config.yaml
targets: ["voice"]
num_classes: 2
optimizer: "muon"
l1_shrink: 0.003
cautious_weight_decay: true
lr_schedule: "wsd"
Rows from block 24 of a small sound classifier, named by matrix and row number. Rows with one number belong to one channel. Each number is 128 + 24 x the weight over its row's rms, rounded and kept within 0 to 255. All counts start at 0.
Before each channel's rows are labels from the 100 clips, of 14848, where the channel reaches its highest value: "responds to" is what is common among them; "band" is the frequency band that holds the peak. Only what is clearly more common there than usual is listed. The data: read English sentences (LibriTTS-R). In brackets: how many of the 100.
# conv1: bottleneck pointwise conv (model.blocks.26.conv1.weight, 96x432x1x1), inputs 0-86
# conv2: growth 3x3 conv (model.blocks.26.conv2.weight, 24x96x3x3, transposed, each kernel summed), outputs 0-23

responds to: voice: male (100)
band: 0 to 250 Hz (93)
conv1.95 [139 101 135 124 115 175 136 195 145 114 158 145 122 153 139 173 117 117 157 134 133  50 145 139 119 125 111 119 181 126 226 129 140 158 101 112 113 106  78 169 140 149 117 118 215 131 177 123 108 120 127 127 107 133 134 112 173  98 141  96 153 105 101 146 132 162 114 108  98 126 127 136 132 125 132  89 156 154 129 191 119 114 149 164  64 134 125]
conv2.95 [149 170 175 166 124 102 131 100 115 130 112 147  89 111 121 119 140 124 132 179 106 110 139 122]

responds to: voice: female (79)
band: 0 to 250 Hz (99)
conv1.33 [111 132 119 169  80 121 117 140 122 121 114 165 130 124  97 122 132 133 144 116 134 136 185 122 146 170 179 141  97 117  95 139  83 148 129 125 168 123  71 130 148 114  83 135  58 136 136 170 123 118  55 124 159 130 173 152 111 130  93 153 152 163 148 155 130 104 217 117 193 111 156 115 113 140 133 136 105 114 226 118 147 105 102 130 169 141 126]
conv2.33 [145 139 129 107  90 138 114 108 104 108  56 101 150 100 134 114 166 112 113 116 115 127 116 120]

responds to: voice: female (98)
band: 250 to 500 Hz (95)
conv1.19 [135 137 201 141 108 124 143 160 133 121 136 137 152 147 150 133 122 109 178  61  47 142 131 121  73 135 119 139 208   0 131 146 121 134 122 128 143  90 124 126 137 112 127 225 118 161  94 128 130  98 135 137 118 117 164 127 116 135 162 169 124 149 140 128 118 137 160 130  55 107 125 112 130  88 143 171 167 173 146 120 114 121 134 135  56 124 140]
conv2.19 [147 134 135 144 163  98  97 158 115 126 134 170  94 107 108 144 124 138 105 113 138 104 144  72]

responds to: voice: male (73)
band: 250 to 500 Hz (52)
conv1.52 [128 126 128 184 170 137 121 136 129 137 110  82 111 135 130 118 113 209 138 146 150 147 102 124 132  90 155 145 112  50 119 134 124 143 103 119 126  63 119 152 106  93 204  81 118 122 173 169 160 139 125 115 155 115 130 157 160 149 113 130 188 138 128 170 121 157 165 124 108 120 136 112  81 131 117 138 158  77 101 139 176 112 130  87 115 131 102]
conv2.52 [127  90 147  91 111 145 106 112 126 154 121 129 102  97  90 130 107 133 150 158 106  93  86 115]

responds to: voice: female (98)
band: 4000 to 8000 Hz (100)
conv1.88 [ 73 100 167 105 156 148 122 129 142 117 120 165 119 102 128 162 146  83 139 109 125 155 130  90 141 158 156 124 176 152 109 140 139 157 111 137 133 144  72 125 130 147 168 198 114 130 122 106 131 137 125 188 104 177 130 139  82 129 138 112 153 174 137  87  98  84 102 110 157 130 143 137 186 133 122 138  89 133 132 139  96 109 150  94  87  77 107]
conv2.88 [ 91 122 116  90 136 141 129 157 127 125 114 109 109 114 122  98 103 120 151 175 115 171  81 135]

responds to: voice: female (93)
band: 4000 to 8000 Hz (100)
conv1.48 [143 127  90 135  79 125 159 127 121 153 109 108 141  93  95 158  88 137 142 147 120 154 145 110 125  79 146 111  95 220 136 103 123 151 100 119 111  91 112 181 111 116 123 103 109 123 165 134 114 107 129 149 136 129 128 129 122  80  97 118 149 123 113  96 134 129 108 130 219 102 156 116  87 101 133 159 141 135 131 132 117 115 124 109 135 168 117]
conv2.48 [106 102 106  60 110 134 115 134 110 121 114 111 113 104 108  92 113 121 155 163 113 144  96 128]

responds to: voice: female (99)
band: 500 to 1000 Hz (98)
conv1.32 [112 120 129  95 165 112  80 137 123 139  98 132 116 119 149 137 169 151 109 103 139 159 135 107 129 113 144 131  91 141 111 130 145 140 107 118 140 121 139 115 141 146 111 138  91 124 111 159 132 159 118 111 138 103 122 112 132 148  72 111 135 234  97 181 118 156 107 133 117 182 134 150 115 174 115  98 134 178 110 165 138 148 103 164 152 144 249]
conv2.32 [ 64 113 112 117 155  78 116 155 137 136 141 131 139 102 127 140 129 100 114 119 111 111 148  87]

responds to: voice: male (97)
band: 4000 to 8000 Hz (100)
conv1.58 [138 147 141  54 156 127 133  93 131 124 136 133  96 135 116 121 100 125  86 115 123 143 113  80 162 191 104 114 124 133 135 128 134 105 104 122 106 120 111 132 153  63 108 126 164 120 126 170 155 128 127 133 154 133 123 175 108 122 138 104 168  89 138 154 119 138 104 129 165 133  81 114 140 134 115  89 191 121 119 135 232 164 126 121 125 122  56]
conv2.58 [126  98 111  95 143 141 126 124 109 127 125 133 122 126 134  86 120 122  96 201  98 133  91 116]

responds to: voice: male (78)
band: 250 to 500 Hz (74)
conv1.53 [143 131 122 139 133 138  96 111 132 131 124 139 163 133  90 114  99 123  62 135 137 125 167 124 114 134 216 169 137 161 114 156 105 133 104 143  87 177 160 104 135 109 143 157 113 118 157 118 117 207 134 133  93  89 101  86 216 128 150 151 127 110 123 148 109  73 113 106 137 107 135 158 140 115  75  90 131 119 159 155 121  86 117 100  90 138 144]
conv2.53 [ 74 106 127 128 137 117 101 118 154 133 110 111 116  94 109 147  72 119 132 125 111 103 146  89]

responds to: voice: female (98)
band: 0 to 250 Hz (100)
conv1.39 [ 89 118 143 148 120  74 111 121 172 162 127 166 143 115 164 198 177 126 115 161 146 117 108 128 113  98 122 149 109 103 109 132 115  75 133 132 144 115 162 173 143 104 172 138 141 110  36 131  95 125 140 120 157 121 105 171 106 163 142 165 149 132 132  98 123 141 126 225 148 162 156  93 115 110  54 116 123 150 156 117  98 100 128 232 212 106 179]
conv2.39 [101 128 107 119 105  86 149 139 109  99 129 111 157 139 117 107 179 103 137  94  97 147 136 101]

responds to: voice: male (100)
band: 250 to 500 Hz (100)
conv1.60 [139 118 126 125 166 110 133 153 133 134 130 117 125 133 121  87 159 116  76 152 117 149 140 116 133 103 140 127 157 144 115 119 131 127 144  79 101 163 143  83 107 153 120 180  93  97 129  91 109 145 140 135 131 136 119 123 116 130 125 147  85 125  75 124 105 110 136 157 158 168 100 110 123 129 147 145 150 112 124 190 113  97 140 103 125 125 126]
conv2.60 [131 101 112 150 146 123  69 116 115 135 165 176 103 143  88 108 134 139 116 112 116  98 125 123]

responds to: voice: female (95)
band: 4000 to 8000 Hz (97)
conv1.35 [125 134 133 116 148 110 120 170 126 122 141 115 178 115 148 141 125 143 143 101 109 108 115 100 162 114 113 149 124 206 129 124  89 187 113 146 158 156  72 121 153 130 115 125  88 140 109 138  71 134 140 141 111 114 133 108 129 146 193  93 112 136 126 129 108 112 113 116 134 138 176 186 131 112 105 139 135 154 118 135 116 119  90 119 153 153 172]
conv2.35 [ 92 117 102  93 108 100  89 100 103 115 140 152 139 111  95 133 111 133 159 149 107 161 155 118]

responds to: voice: male (99)
band: 250 to 500 Hz (99)
conv1.81 [127 110 106  99 148 158  89 121 140  79  86 107 132 134 112  86 119 180 124 145 174 120 101 131 129  90 113 167 197 110  75 126  94 129 104 152 138 150 131 169  96 159 184 145 139 142 166  97 184 205 140 107 207 141 154 118 130 154 132  67 136  71 142 117 182 103 157 141 131 141 132  99  80 115 131 153  89 134 104  86 162 158 170 146 142 110 116]
conv2.81 [132  80 150 157 157 105  83 104 113 120 138 156 152 107 139 133  96 167 121 124 149 118 108 111]

responds to: voice: female (100)
band: 0 to 250 Hz (97)
conv1.18 [ 94 112 146 192 123 121 139 110 143 153 114 189 164 150 187 238 135  66 160  68 142 165 129  66 136  96 123 100  95 154 117 131 123 128 147 148 143 181 147 161 153 105 107  79 107 133 114 166 121  88 121 107  75 125 146 148  88 119 119 148 146 123 131  97 134 131  93 153 157 102 131 115 185 113 145 148 118 149 132 122  76 127 129 120 147  82 106]
conv2.18 [109 132 112 109 115 111 104 135 103  74 125  89 146 112 108 114 116  86 150 146 119 146  86 107]

responds to: voice: female (99)
band: 250 to 500 Hz (100)
conv1.84 [136 148 123 141  59 106 153 105 126 127  72 141  79 104 136 142 192 152 133 161  68  90 119 162 119 121 123 140 112 124 124 152  93  73 167 166 107  92  88 102 172 141 108 114 134 137 120  92 101  88 136 148 126  96 143 138  77 179 143 148  85 137  80 155 116 134 133  68 133 101 173 149 148 116 205 168 134  98 188 105 121 157  83 129  74  99 166]
conv2.84 [131 158 116 122 150 115 131 168 112 100 174 143 115 118 111 158 143 114  94  93 110 112 138  82]

responds to: voice: male (100)
band: 250 to 500 Hz (100)
conv1.5 [100 127 178 123  99 146 153 129 107 105  89 122 121 107 170  97 120  89 182 128 124 102 111 100 119 161 130  88 167  79 141 122  89 148 111 140 137 155 128 139 124 117  99 186 126 137 160 105 118 110 101 124 170 121 195 133 110 110 113 141 124 104 145  73  72 128 113 117 153 120 116 153 111 159 132 131 148 122 174 148 124 123 128 120 109 102 131]
conv2.5 [128 134 135 134 139 102  70 114 124 108 142 143  80  91  97 107 134 131  85  94 120 110 135 132]

responds to: voice: female (95)
band: 4000 to 8000 Hz (100)
conv1.79 [156 111 116 130 151 165  93  95 106 147 119 128 154 141 112  61 115  81  92 147 162  97 126 171 139 102  92 157 248 191 122 125 110 154 147 163 172 182 135 131 107  90 120 157 123 164 150 123  82 164  97  81  57 111 131 122 108 146 139 129 108 132 124  39 107 146 116 171 163  96 143 139 108 132 111 106 159 145 134 125 117 108 102 126 123 129 128]
conv2.79 [ 83 111 123 115 124 120 110 127  90  98 109  86 134 102 117  86 107 108 149 145 109 145  88 125]

responds to: voice: female (100)
band: 0 to 250 Hz (100)
conv1.47 [112  62 151 118 157 146 124  99 129 111 117 184 110 118 131 122 185  76 168 133 111 171 101 135 142 132 136 111 126 122 104  83 145 117 112 149 185 122 119 132 130  91 203  84 129 111 132 142 231 135  54 165 182 109  92 157 176 157  92 153 144 115 119 148 132 153 125 113 122 153 126 140 119  79  96 115 125 112 103 124  61 148  97  96 164  96 118]
conv2.47 [129 122 107 104 106  96 111 116 102  96 117  97 147  97 133 129 136 111 110 182 106 151  95  96]

responds to: voice: female (100)
band: 250 to 500 Hz (100)
conv1.16 [ 85 129 113  74 153 138 112 112 144 128  98 126 154 149 147 149  75  97 142 127 123 133 127 148 164 142 148 139 187 177 145 152 128 123 159 157 106 112  75 112 126 135 164 120 117 141 104  96 128  73 155 159 101 117 132 173  85 129 118 154 113 126 143 144 143  84  90 140  56 168 144 119 154 112 149 115 100 109 140 149 162 153 144 140 117 118 159]
conv2.16 [116 120  93 102 161  75 124 142 130 132 140 148 101 117 103 143 145 116 115 111 130 107 161  74]

responds to: voice: female (89)
band: 2000 to 4000 Hz (89)
conv1.30 [141 108 139 190 127 128 102  90 103 137 110 130 185 105 159 120 116 148 121  96  68 102  54 110 105 113 117 130 145 151 110 110  70  95 134 129 117 186 183 127  99 117 124 145 126 123 167 147 114 194 123 148 160 139  87 108 116 115 125 130 118 131 104 107 135 155 116 145 127 194 145 111 146 162 155  89 155 174 187 180 140 110 135 185 102 165 119]
conv2.30 [116 133 102 100 151 107 115 164 122 179 134 153 112 122  99 156 111 103 158  97 111 146 162 131]