config.toml
gain_aug_db = 6
targets = ["voice"]
kernel_size = 3
label_smoothing = 0.1
loss = "binary_cross_entropy"
optimizer = "muon"
muon_scale = "match_rms_adamw"
momentum = 0.9
nesterov = false
batch_size = 256
decay_fraction = 0.3
final_lr_fraction = 0
adamw_weight_decay_other_params = 0.01
Rows from block 25 of a small sound classifier, named by matrix and row number. Rows with one number belong to one channel. Each number is 500 + 25 x the weight over its row's rms, rounded and kept within 0 to 999. All counts start at 0. Numbers have three digits each. After the name is the row's rms in percent of the matrix's.
After each channel's rows are labels from the 100 clips, of 14848, where the channel reaches its highest value: "band" is the frequency band that holds the peak. Only what is clearly more common there than usual is listed. The data: read English sentences (LibriTTS-R). In brackets: how many of the 100, against the usual share in percent.
# conv1: bottleneck pointwise conv (model.blocks.28.conv1.weight, 96x224x1x1), inputs 0-74
# conv2: growth 3x3 conv (model.blocks.28.conv2.weight, 24x96x3x3, transposed, each kernel summed), outputs 0-23

conv1.33 099:556522485528510546499527504530492512495477492521480512447528496516481501518510504512514478521480531506498526499480475506534506488451538486516490524492519471498502509498496571470488535467483488510445491510549485566499499537497
conv2.33 094:514531492452518479565486478492459499493483468501497489453491498500507482
band: 250 to 500 Hz (100 vs 25)

conv1.61 096:477481511545495513484497502510468495512511490480449482501515552492492510494499503533508497503566578503488500488547512495485519499485498510516492489497494516562519480497476474490515462483470488507470494495477493503480495454524
conv2.61 099:492473474520526470532515463502522501520514559503469504485543515495523478
band: 1000 to 2000 Hz (100 vs 25)

conv1.3 103:496459493503528486462499494505509491509505489488495476463476488535520502514504521499546497508538507506500513569463486498439487468505497522502494483494501464546528503503475490514477512512504543444538492495501517487455503444503
conv2.3 112:489501473558493498491506488499498458504487513500478485500571492457522516
band: 2000 to 4000 Hz (100 vs 25)

conv1.1 105:541534490502511480529509539522496490471527461483491530498453512452500503476500509495492497554489498493500469465530495501515469508512520490495523519487502550484457515479515505515494515500497500447514504501499470511457511450508
conv2.1 099:479494505493440499507510482540494491467480462557457488500502484494487506
band: 4000 to 8000 Hz (100 vs 25)

conv1.81 097:480491517487507459501471476519508499468505494500498549480491469465542486499499502488544493471528537463516505519515517460494463515541515493511535479481491489456488473483513492478490507523476515521497544509512463460488509416513
conv2.81 068:511468475577477484497472493496452498469486490505520471506506487503511522
band: 250 to 500 Hz (100 vs 25)

conv1.22 095:511497521552470498450497544486511502495482517508515485473476495509502482495488501526513482496507519464486503478526505479458472513495487534517495494513510507467538459513422489506494534528439475500492497472469492505495534527526
conv2.22 082:488492464529496522546519534489463493556483529528479499487535493503496490
band: 250 to 500 Hz (73 vs 25)

conv1.21 111:483455480501525498521508519500497478505473499512468484506540473514504492443510477489517500494498572504511492505511479547515527450582516481484515521470477476542502501491482512504504502549492538478549492490471495497487487483479
conv2.21 161:512470445527475489533485466517473489458490461508487512496519469479496517
band: 250 to 500 Hz (59 vs 25)

conv1.90 105:499554489503536539465496525503475491496503473481463482505483492484475522436468527480518483499533527507499503472500484544489495493481487510483487502483528501501477455479524494557481491503459497494518507507479546493480545511513
conv2.90 174:491503489518467514492520490522468467490456482492468492494543465442499505
band: 2000 to 4000 Hz (100 vs 25)

conv1.41 099:479501517524497525489491497515497500491509539458474430507517485474482494496480524504488493466514517488516486497502516508529544516521485508497492469519517496521525500500461482485506477509501487504448475468518508479493543516515
conv2.41 136:494495470522474488546502465501519460511469536480467489496548520501527487
band: 1000 to 2000 Hz (98 vs 25)

conv1.89 106:458497515502445446493444506486469499497528506498502500536495491505532502491522487469471471509517511512508520503478504497450531519487448524518496465450483519484540496504513517521493484513489560498532523474472480516498502494597
conv2.89 135:487516480504509491434510486528498477541513544506489503543524514517522473
band: 250 to 500 Hz (100 vs 25)

conv1.87 097:452493492508480494534497486533465501484537494530542496499478500490472512489505563436539495547519534475488502477503507503486529504496483502519511488501530555497506535514496497507504489545524535509534476516534485540468504480460
conv2.87 075:510473523569482505470472489482486514509476478492516501503468473449515494
band: 250 to 500 Hz (99 vs 25)

conv1.16 099:481506473537539473471481497503468485500480524474529482493496527492497478538503542516500492502453468439495503525500499512487535471542480501505489498480495492473480532483503515534456481528504545487561512521559499442487508476485
conv2.16 118:489507495533489493434513528515448480532515498513482504533503507458486490
band: 250 to 500 Hz (100 vs 25)

conv1.44 095:498540466478505466474525555519481502500484490486520492496531490502498476492481499488486491464486525496479482467474509527496483498497494581504489468548522504564518551485480488532501499531494520484536474504502489479479481460518
conv2.44 160:487511498495471519544513508525481479489445476481508495470549466466503494
band: 2000 to 4000 Hz (100 vs 25)

conv1.50 105:492470461502472494515535500490489476447500486518448496527480488529496496520505503478499515571485512498530489508468513518539493470558573517524485494499516493529501512534545532487485490494453470491524521472516495506461450490484
conv2.50 065:501499488496428499484471493482448490551482500500467511516502526511513504
band: 250 to 500 Hz (100 vs 25)

conv1.66 108:521488469470517471489470485515530538486498504484484491485436507498549505497489529511482495497477469498494525498484511462504494522437499494502484521545492492459488506490507505537508499461476518525505502489490522479514478519517
conv2.66 124:516516504507511501566501511485502535501485492523529509435527511477493531
band: 250 to 500 Hz (100 vs 25)

conv1.27 105:491523493467501433489502544490484503486501569506509497555465517502525469500488480473452505518479463473483501499504489483526527510494501501509488496481501513482529498550482485530485508482472497507517489495493539507490517503485
conv2.27 077:518489502490512535540512540475519514505473519479564464486519499476477503
band: 4000 to 8000 Hz (50 vs 25)

conv1.35 095:504486519544558490509558464487484499513514495517528505486475529538510520491523496475503470497531475505501503494474499506516500499526539489541494465473508481506457493540537510523501496468491535468540536475476491503514464512517
conv2.35 057:525528486522481506490521473478451478552509478483454499514480486534505486
band: 250 to 500 Hz (100 vs 25)

conv1.40 105:476502506506495523455484533499477473515480517482492532483483440560527491497472444483497498522498472506514464503476534455481468471532493470481522517531498484516511487499515511522494473480447502488508512494526536501505505493450
conv2.40 085:483501527481522500470479471486513521536457529498532472545494514458514501
band: 4000 to 8000 Hz (84 vs 25)

conv1.20 105:497499518532503519487494535480503495484440524455496489461503521494522486504496493523483481498437524493476550531485510446543486519518471492451534504499480498507498465521477478500462526526470531499487517485519504478499512531525
conv2.20 079:510533461498493468536516468522514491524492522522476524522521538530544493
band: 250 to 500 Hz (96 vs 25)

conv1.70 103:521450514453487535481456467493522514492495481487480493487500488522514495505460488499509472499524475482516545506489543491471504549534503528473507485564462485526483515495476492501513553513517534482516526501499505518485512531494
conv2.70 106:506517480470512492580522506491474484510496503518500478468522521522532469
band: 250 to 500 Hz (100 vs 25)

conv1.0 103:502456478486511488599501557487488513530484544498468476528557505457483495501475498482510502463478534518500494494534500515510486496524489481506483469525514450554490525482539501492501514504520500462506556515480492503522479445485
conv2.0 120:508485504469512504573503536512470502510466490492516499462507486541531504
band: 2000 to 4000 Hz (90 vs 25)

conv1.10 099:505505485561484458485513527449519502496497534478474507498457578478509497500486508468465531528522512476497489496474483474541477503501506512524494521494509487524551481488446469505467434485462509469506489482495514518519513492500
conv2.10 090:495497465495475500529494481512537504534486545523508481496550516520554501
band: 1000 to 2000 Hz (97 vs 25)

conv1.30 099:505508504517487514532562566458512463540478481514488508485495531478499510503509527525482501515524504487491517506501520529513531523527522481555498494480492492529542485488522509551497496495514529522495482483473488490503492531501
conv2.30 066:500493512559489489559480516522485481477524481531491512478549493508507491
band: 250 to 500 Hz (98 vs 25)

conv1.71 098:509510529498542491522515502449504474521509520492485486525487507538494489502495511488492495508493530495499491519503488480485532483538517526516505502528551523505491465484507553512496467501525514453519468524524518463481524472483
conv2.71 095:529452478497491510520490502480477495485442472498489481516478455471516532
band: 2000 to 4000 Hz (100 vs 25)

conv1.26 106:526497510491468519493577523507464483482460439469497507511479479512513528468465493483481517523528480490446496550527500540501489498491497502498479547461477500505431487478498491495497480491458484466457467496492515527514506500503
conv2.26 105:475529518491474470508468481507506505471520472514492565452508499500496531
band: 250 to 500 Hz (99 vs 25)

conv1.13 116:497473551501505456541500489494505520522461527485522495509500481552524523451499501499519484485492520500497517513517487512487521491521534512500468529494532492517425518532473502463473488502551548517516517513473499485566494470496
conv2.13 101:495500457504459510481490538491447517519483500500458505503518504555500523
band: 250 to 500 Hz (100 vs 25)

conv1.68 100:537508500443493526493523491514493491530415495514473489472529503472512517500465562464493497504499498493473524536491494501542484515487515508486500513484486453488506488501501436549476538511488549525480502474542517515523509489480
conv2.68 121:519521503462510489566494446498454497517503496502510492459476508494494518
band: 250 to 500 Hz (100 vs 25)

conv1.75 094:511572490474523515482501486552467514498498487508479502487440439495520482519493485501504497501470491490481506546463483508503511514484519519469510470467497541589531527484511478498478473543498496493489487497496483511483468454461
conv2.75 092:499538536517480503488466501525481478534501457479478506514564506481510498
band: 2000 to 4000 Hz (100 vs 25)

conv1.69 099:477497546527461484516481465494520477476534496495467494516481507495544505487522553473463510504539439501473510541471518441425499544507499498554518504511476530520502501490502528551493445530511531489583508518510470490505451479498
conv2.69 106:483480484533472489451495528531469482521551503510501532515532490479477491
band: 250 to 500 Hz (100 vs 25)

conv1.47 104:482503471531504474498555478544454500506485488479529495484464498498521501493472446545445493502485471487498522511484487482460463493487530503522526519441458493518502492492534582490494474500494509440510501492483460505477501506454
conv2.47 136:491502486560481485434499503535493479515531499519484502522535502475487498
band: 2000 to 4000 Hz (71 vs 25)

conv1.18 087:464512519501522495506491505511521496486612506504508478497507503501450520479480540495523488507474504487472521491482505494525504467491506505524487454507479516500523484499471495498492465565501503501513468499519507541524522513564
conv2.18 071:493469516533453525509504461480499480492441483494473510517522490486499540
band: 250 to 500 Hz (100 vs 25)

conv1.32 099:494552508479509509509496535487493504499490578498520441494479505483482528470490551498469515516496537530492489494443497490526473528489478498494486479495501507463507462465536486495507516488516495469486465498490527497499554528561
conv2.32 123:525470481479510506517522473514548470504489568511476489477526506521516488
band: 1000 to 2000 Hz (100 vs 25)

conv1.34 105:516458500496501518503464460515501471513510493476459509500483486542466518492458482529481477553491490524486496468491505449472464508482487503501496497504485463459494455526492553496501526476476503503481488496525488511508469473485
conv2.34 100:490483495482443493500487493494506485469456462527482480527444502509485521
band: 4000 to 8000 Hz (100 vs 25)

conv1.80 104:492509490453505503506500538525517530499442482463534549499509487496506500477545502492503482514484485479498522494490513491512515511517498465504514479505506437475466519497525487517481548455521508489488506496497510541529501485507
conv2.80 123:546542531488490478546520525503530520470504503496523483448502510519503506
band: 250 to 500 Hz (92 vs 25)

conv1.42 102:513456535545511524510509512439490464498463527514517475506459503515512501536543506513509504498483475560523508467516509502526464534484514522509477496493511498508499499510505464532518506474485513523485518512467520452496467526498
conv2.42 108:490527505493471503568511491472493477530468527515472499493500517546529490
band: 250 to 500 Hz (100 vs 25)

conv1.63 101:527482549481508531460539523491499486513537498507511453494485504453480523564482543475484486498475520499532513501486466496491510528480466486498500470512483469508516521532508496517486528459487504500502549510508466530479509528530
conv2.63 086:484506478504473493564505468483460470548461508488516494494514500518526503
band: 250 to 500 Hz (100 vs 25)

conv1.77 089:499506497479537576482498481479497483490462444486502472497533499464498511519472504497471500441530505512522484514512492515487524492470494475536495500510542483510508455521463506498506493474497484499471481435489483495476520505498
conv2.77 068:500496463496452501493483496488492515484451550525461532483530505504513528
band: 2000 to 4000 Hz (76 vs 25)

conv1.72 105:504480434562500476515518560488505501505517566469471486491469552481491518490501502494490483482500517517480503486498462497473486490521488485560494519521504482452515513487443509473500494515518502540464495480494549515499514515542
conv2.72 074:526470475521505487539517493464513475529520547497502492508562487496523509
band: 1000 to 2000 Hz (99 vs 25)