From a checkpoint of a small sound classifier: activation relu6, muon at rate 0.0067.
Rows from block 25 of a small sound classifier, named by matrix and row number. Rows with one number belong to one channel. Each number is 128 + 24 x the weight over its row's rms, rounded and kept within 0 to 255. All counts start at 0. After the name is the row's rms in percent of the matrix's.
After each channel's rows are labels from the 100 clips, of 14848, where the channel reaches its highest value: "top examples" is what is common among them; "band" is the frequency band that holds the peak. Only what is clearly more common there than usual is listed. The data: read English sentences (LibriTTS-R). In brackets: how many of the 100.
# conv1: bottleneck pointwise conv (model.blocks.28.conv1.weight, 96x224x1x1), inputs 0-74
# conv2: growth 3x3 conv (model.blocks.28.conv2.weight, 24x96x3x3, transposed, each kernel summed), outputs 0-23

conv1.86 097 [121 120 116 104 128 103 140 115  88 145 112 117 142 139 129 136 154 114 155 110  91 146 119 147  89 113 102 104 128  97 135 160  92 148 106 146  97  97 105 123 156 122 145 109 155 127  96  79 112 120  85 119 108 128 108 106 123 143 143 109 187 134  97 141 136 112 130 113 107 173 128  98 162 214 109]
conv2.86 076 [126  80  85 121 132 132  58 104 115 121 122 143  99 155 129 150 134 117 130 134 158 136 144 141]
top examples: voice: female (100)
band: 2000 to 4000 Hz (100)

conv1.58 097 [156 132 122 117 126 129 113 156 141  99 114 150 129 142  85 113 130 125 128 134 109 119 155 152 125  87 126 137 138  96 106 125  83 121 135 133 111  84 117 132  93 122 108 166 151 110 138 124  79  74  69 143 181 146  81 135 127 164 156 133  98 180 140 140  96 166 148 116  88  83 161  88 112 119 147]
conv2.58 079 [119 110 112 186 106 133  87 124 129 149 117 101 140 170 164 153 118 101 142 160 112 127 125 123]
top examples: voice: male (100)
band: 250 to 500 Hz (100)

conv1.4 109 [116 139 106 158 138 133 124 126 111 112 137 140 115 128 128 164 144 140 140 119  92 115 128 110 192 112 113 164 133 127 104 137 142 168 128  99 138 104 143 116 137 108 141 137 140 128 139 131  64 137 133 136 158 132 134  88 117 151 103  97 124  81 145 118 109 160 132  99 215 110 112 140 104 154  99]
conv2.4 090 [113 167 128  80 130 125 101  96 136 135  78 118 177 139 117 128 126 115 152 124 114 106 152 102]
top examples: voice: male (100)
band: 250 to 500 Hz (100)

conv1.79 099 [141 128 134 114 116  79 166 137 181 103 129 140 156  90  84 117 124  91  79 101 112  98  93 156 128 122 123 121 142  90 108 108 115 140  93 196 119 145 132 142 132 166 125 112 108  90  87 111 133 121 141 136 143  92 165 178  84 128 113 105 137 123 161 119  87 160 179 135 173 156 134 122 104 101 152]
conv2.79 096 [161 132 189 122 140 131 119  99 167 134  98 166 141 133  99 129 150 127 130 152 135 171 133 129]
top examples: voice: female (100)
band: 250 to 500 Hz (100)

conv1.78 095 [ 95 148 125 110 137 116 152 153 113 134 139 101 120 106  75 122 170  89 142  97 126 137 130 134 123  81 108 144 123 181 108  62  80 136 124 140  93 138 121 130 145 177 139 137 129 137 137 100 131 137 140 165 125 113 172 130 130 112 120 135 123 129 177 110 115 117 141 110  89  98 128 119 102 160 126]
conv2.78 103 [172 155 146 123  95 141 121 117 155 134 107 174 167 122 125 135 161 160 132 160 112 139 115 155]
top examples: voice: female (100)
band: 1000 to 2000 Hz (100)

conv1.62 108 [100 166 162 100 133 131 154 109  97 117 101 134 138 105 138 101 136 140 160 157 134 117 125 144 138 162 123 115 107 137 137 107 131  83 123 120 120  84 140 187 133 133 135 120 131 143 117 171 158  92 124 163 158 142 153  98 116 111 115 163 130 120 104 182 107 141 196 109 108 138 100 134  96 111 112]
conv2.62 073 [130 140 111 112 101 129 191 144 115 127 103  92 118  95 130 109 151 110 166 161 110 141 150 144]
top examples: voice: male (97)
band: 2000 to 4000 Hz (65)

conv1.29 101 [120  99 105 170 129  85 116 163 155 158 146  98 108 204 128 174 126 123 119  85 146  90 161 111 138 122 124 118 126 137 122 115 104 121 102 138 124 114 147  95  90 132 174 102 149  67 128 113 119 159 135 137 137 182 125 119 137 102 103  75 126 101 115  90 167 129 155  70 132 120 161 137 126 120 136]
conv2.29 074 [130 155 125 174  98 116 150 106 108 110 133 104 133 130 181 136  95 151 119 174 152 122 125 144]
top examples: voice: male (100)
band: 1000 to 2000 Hz (50); 250 to 500 Hz (50)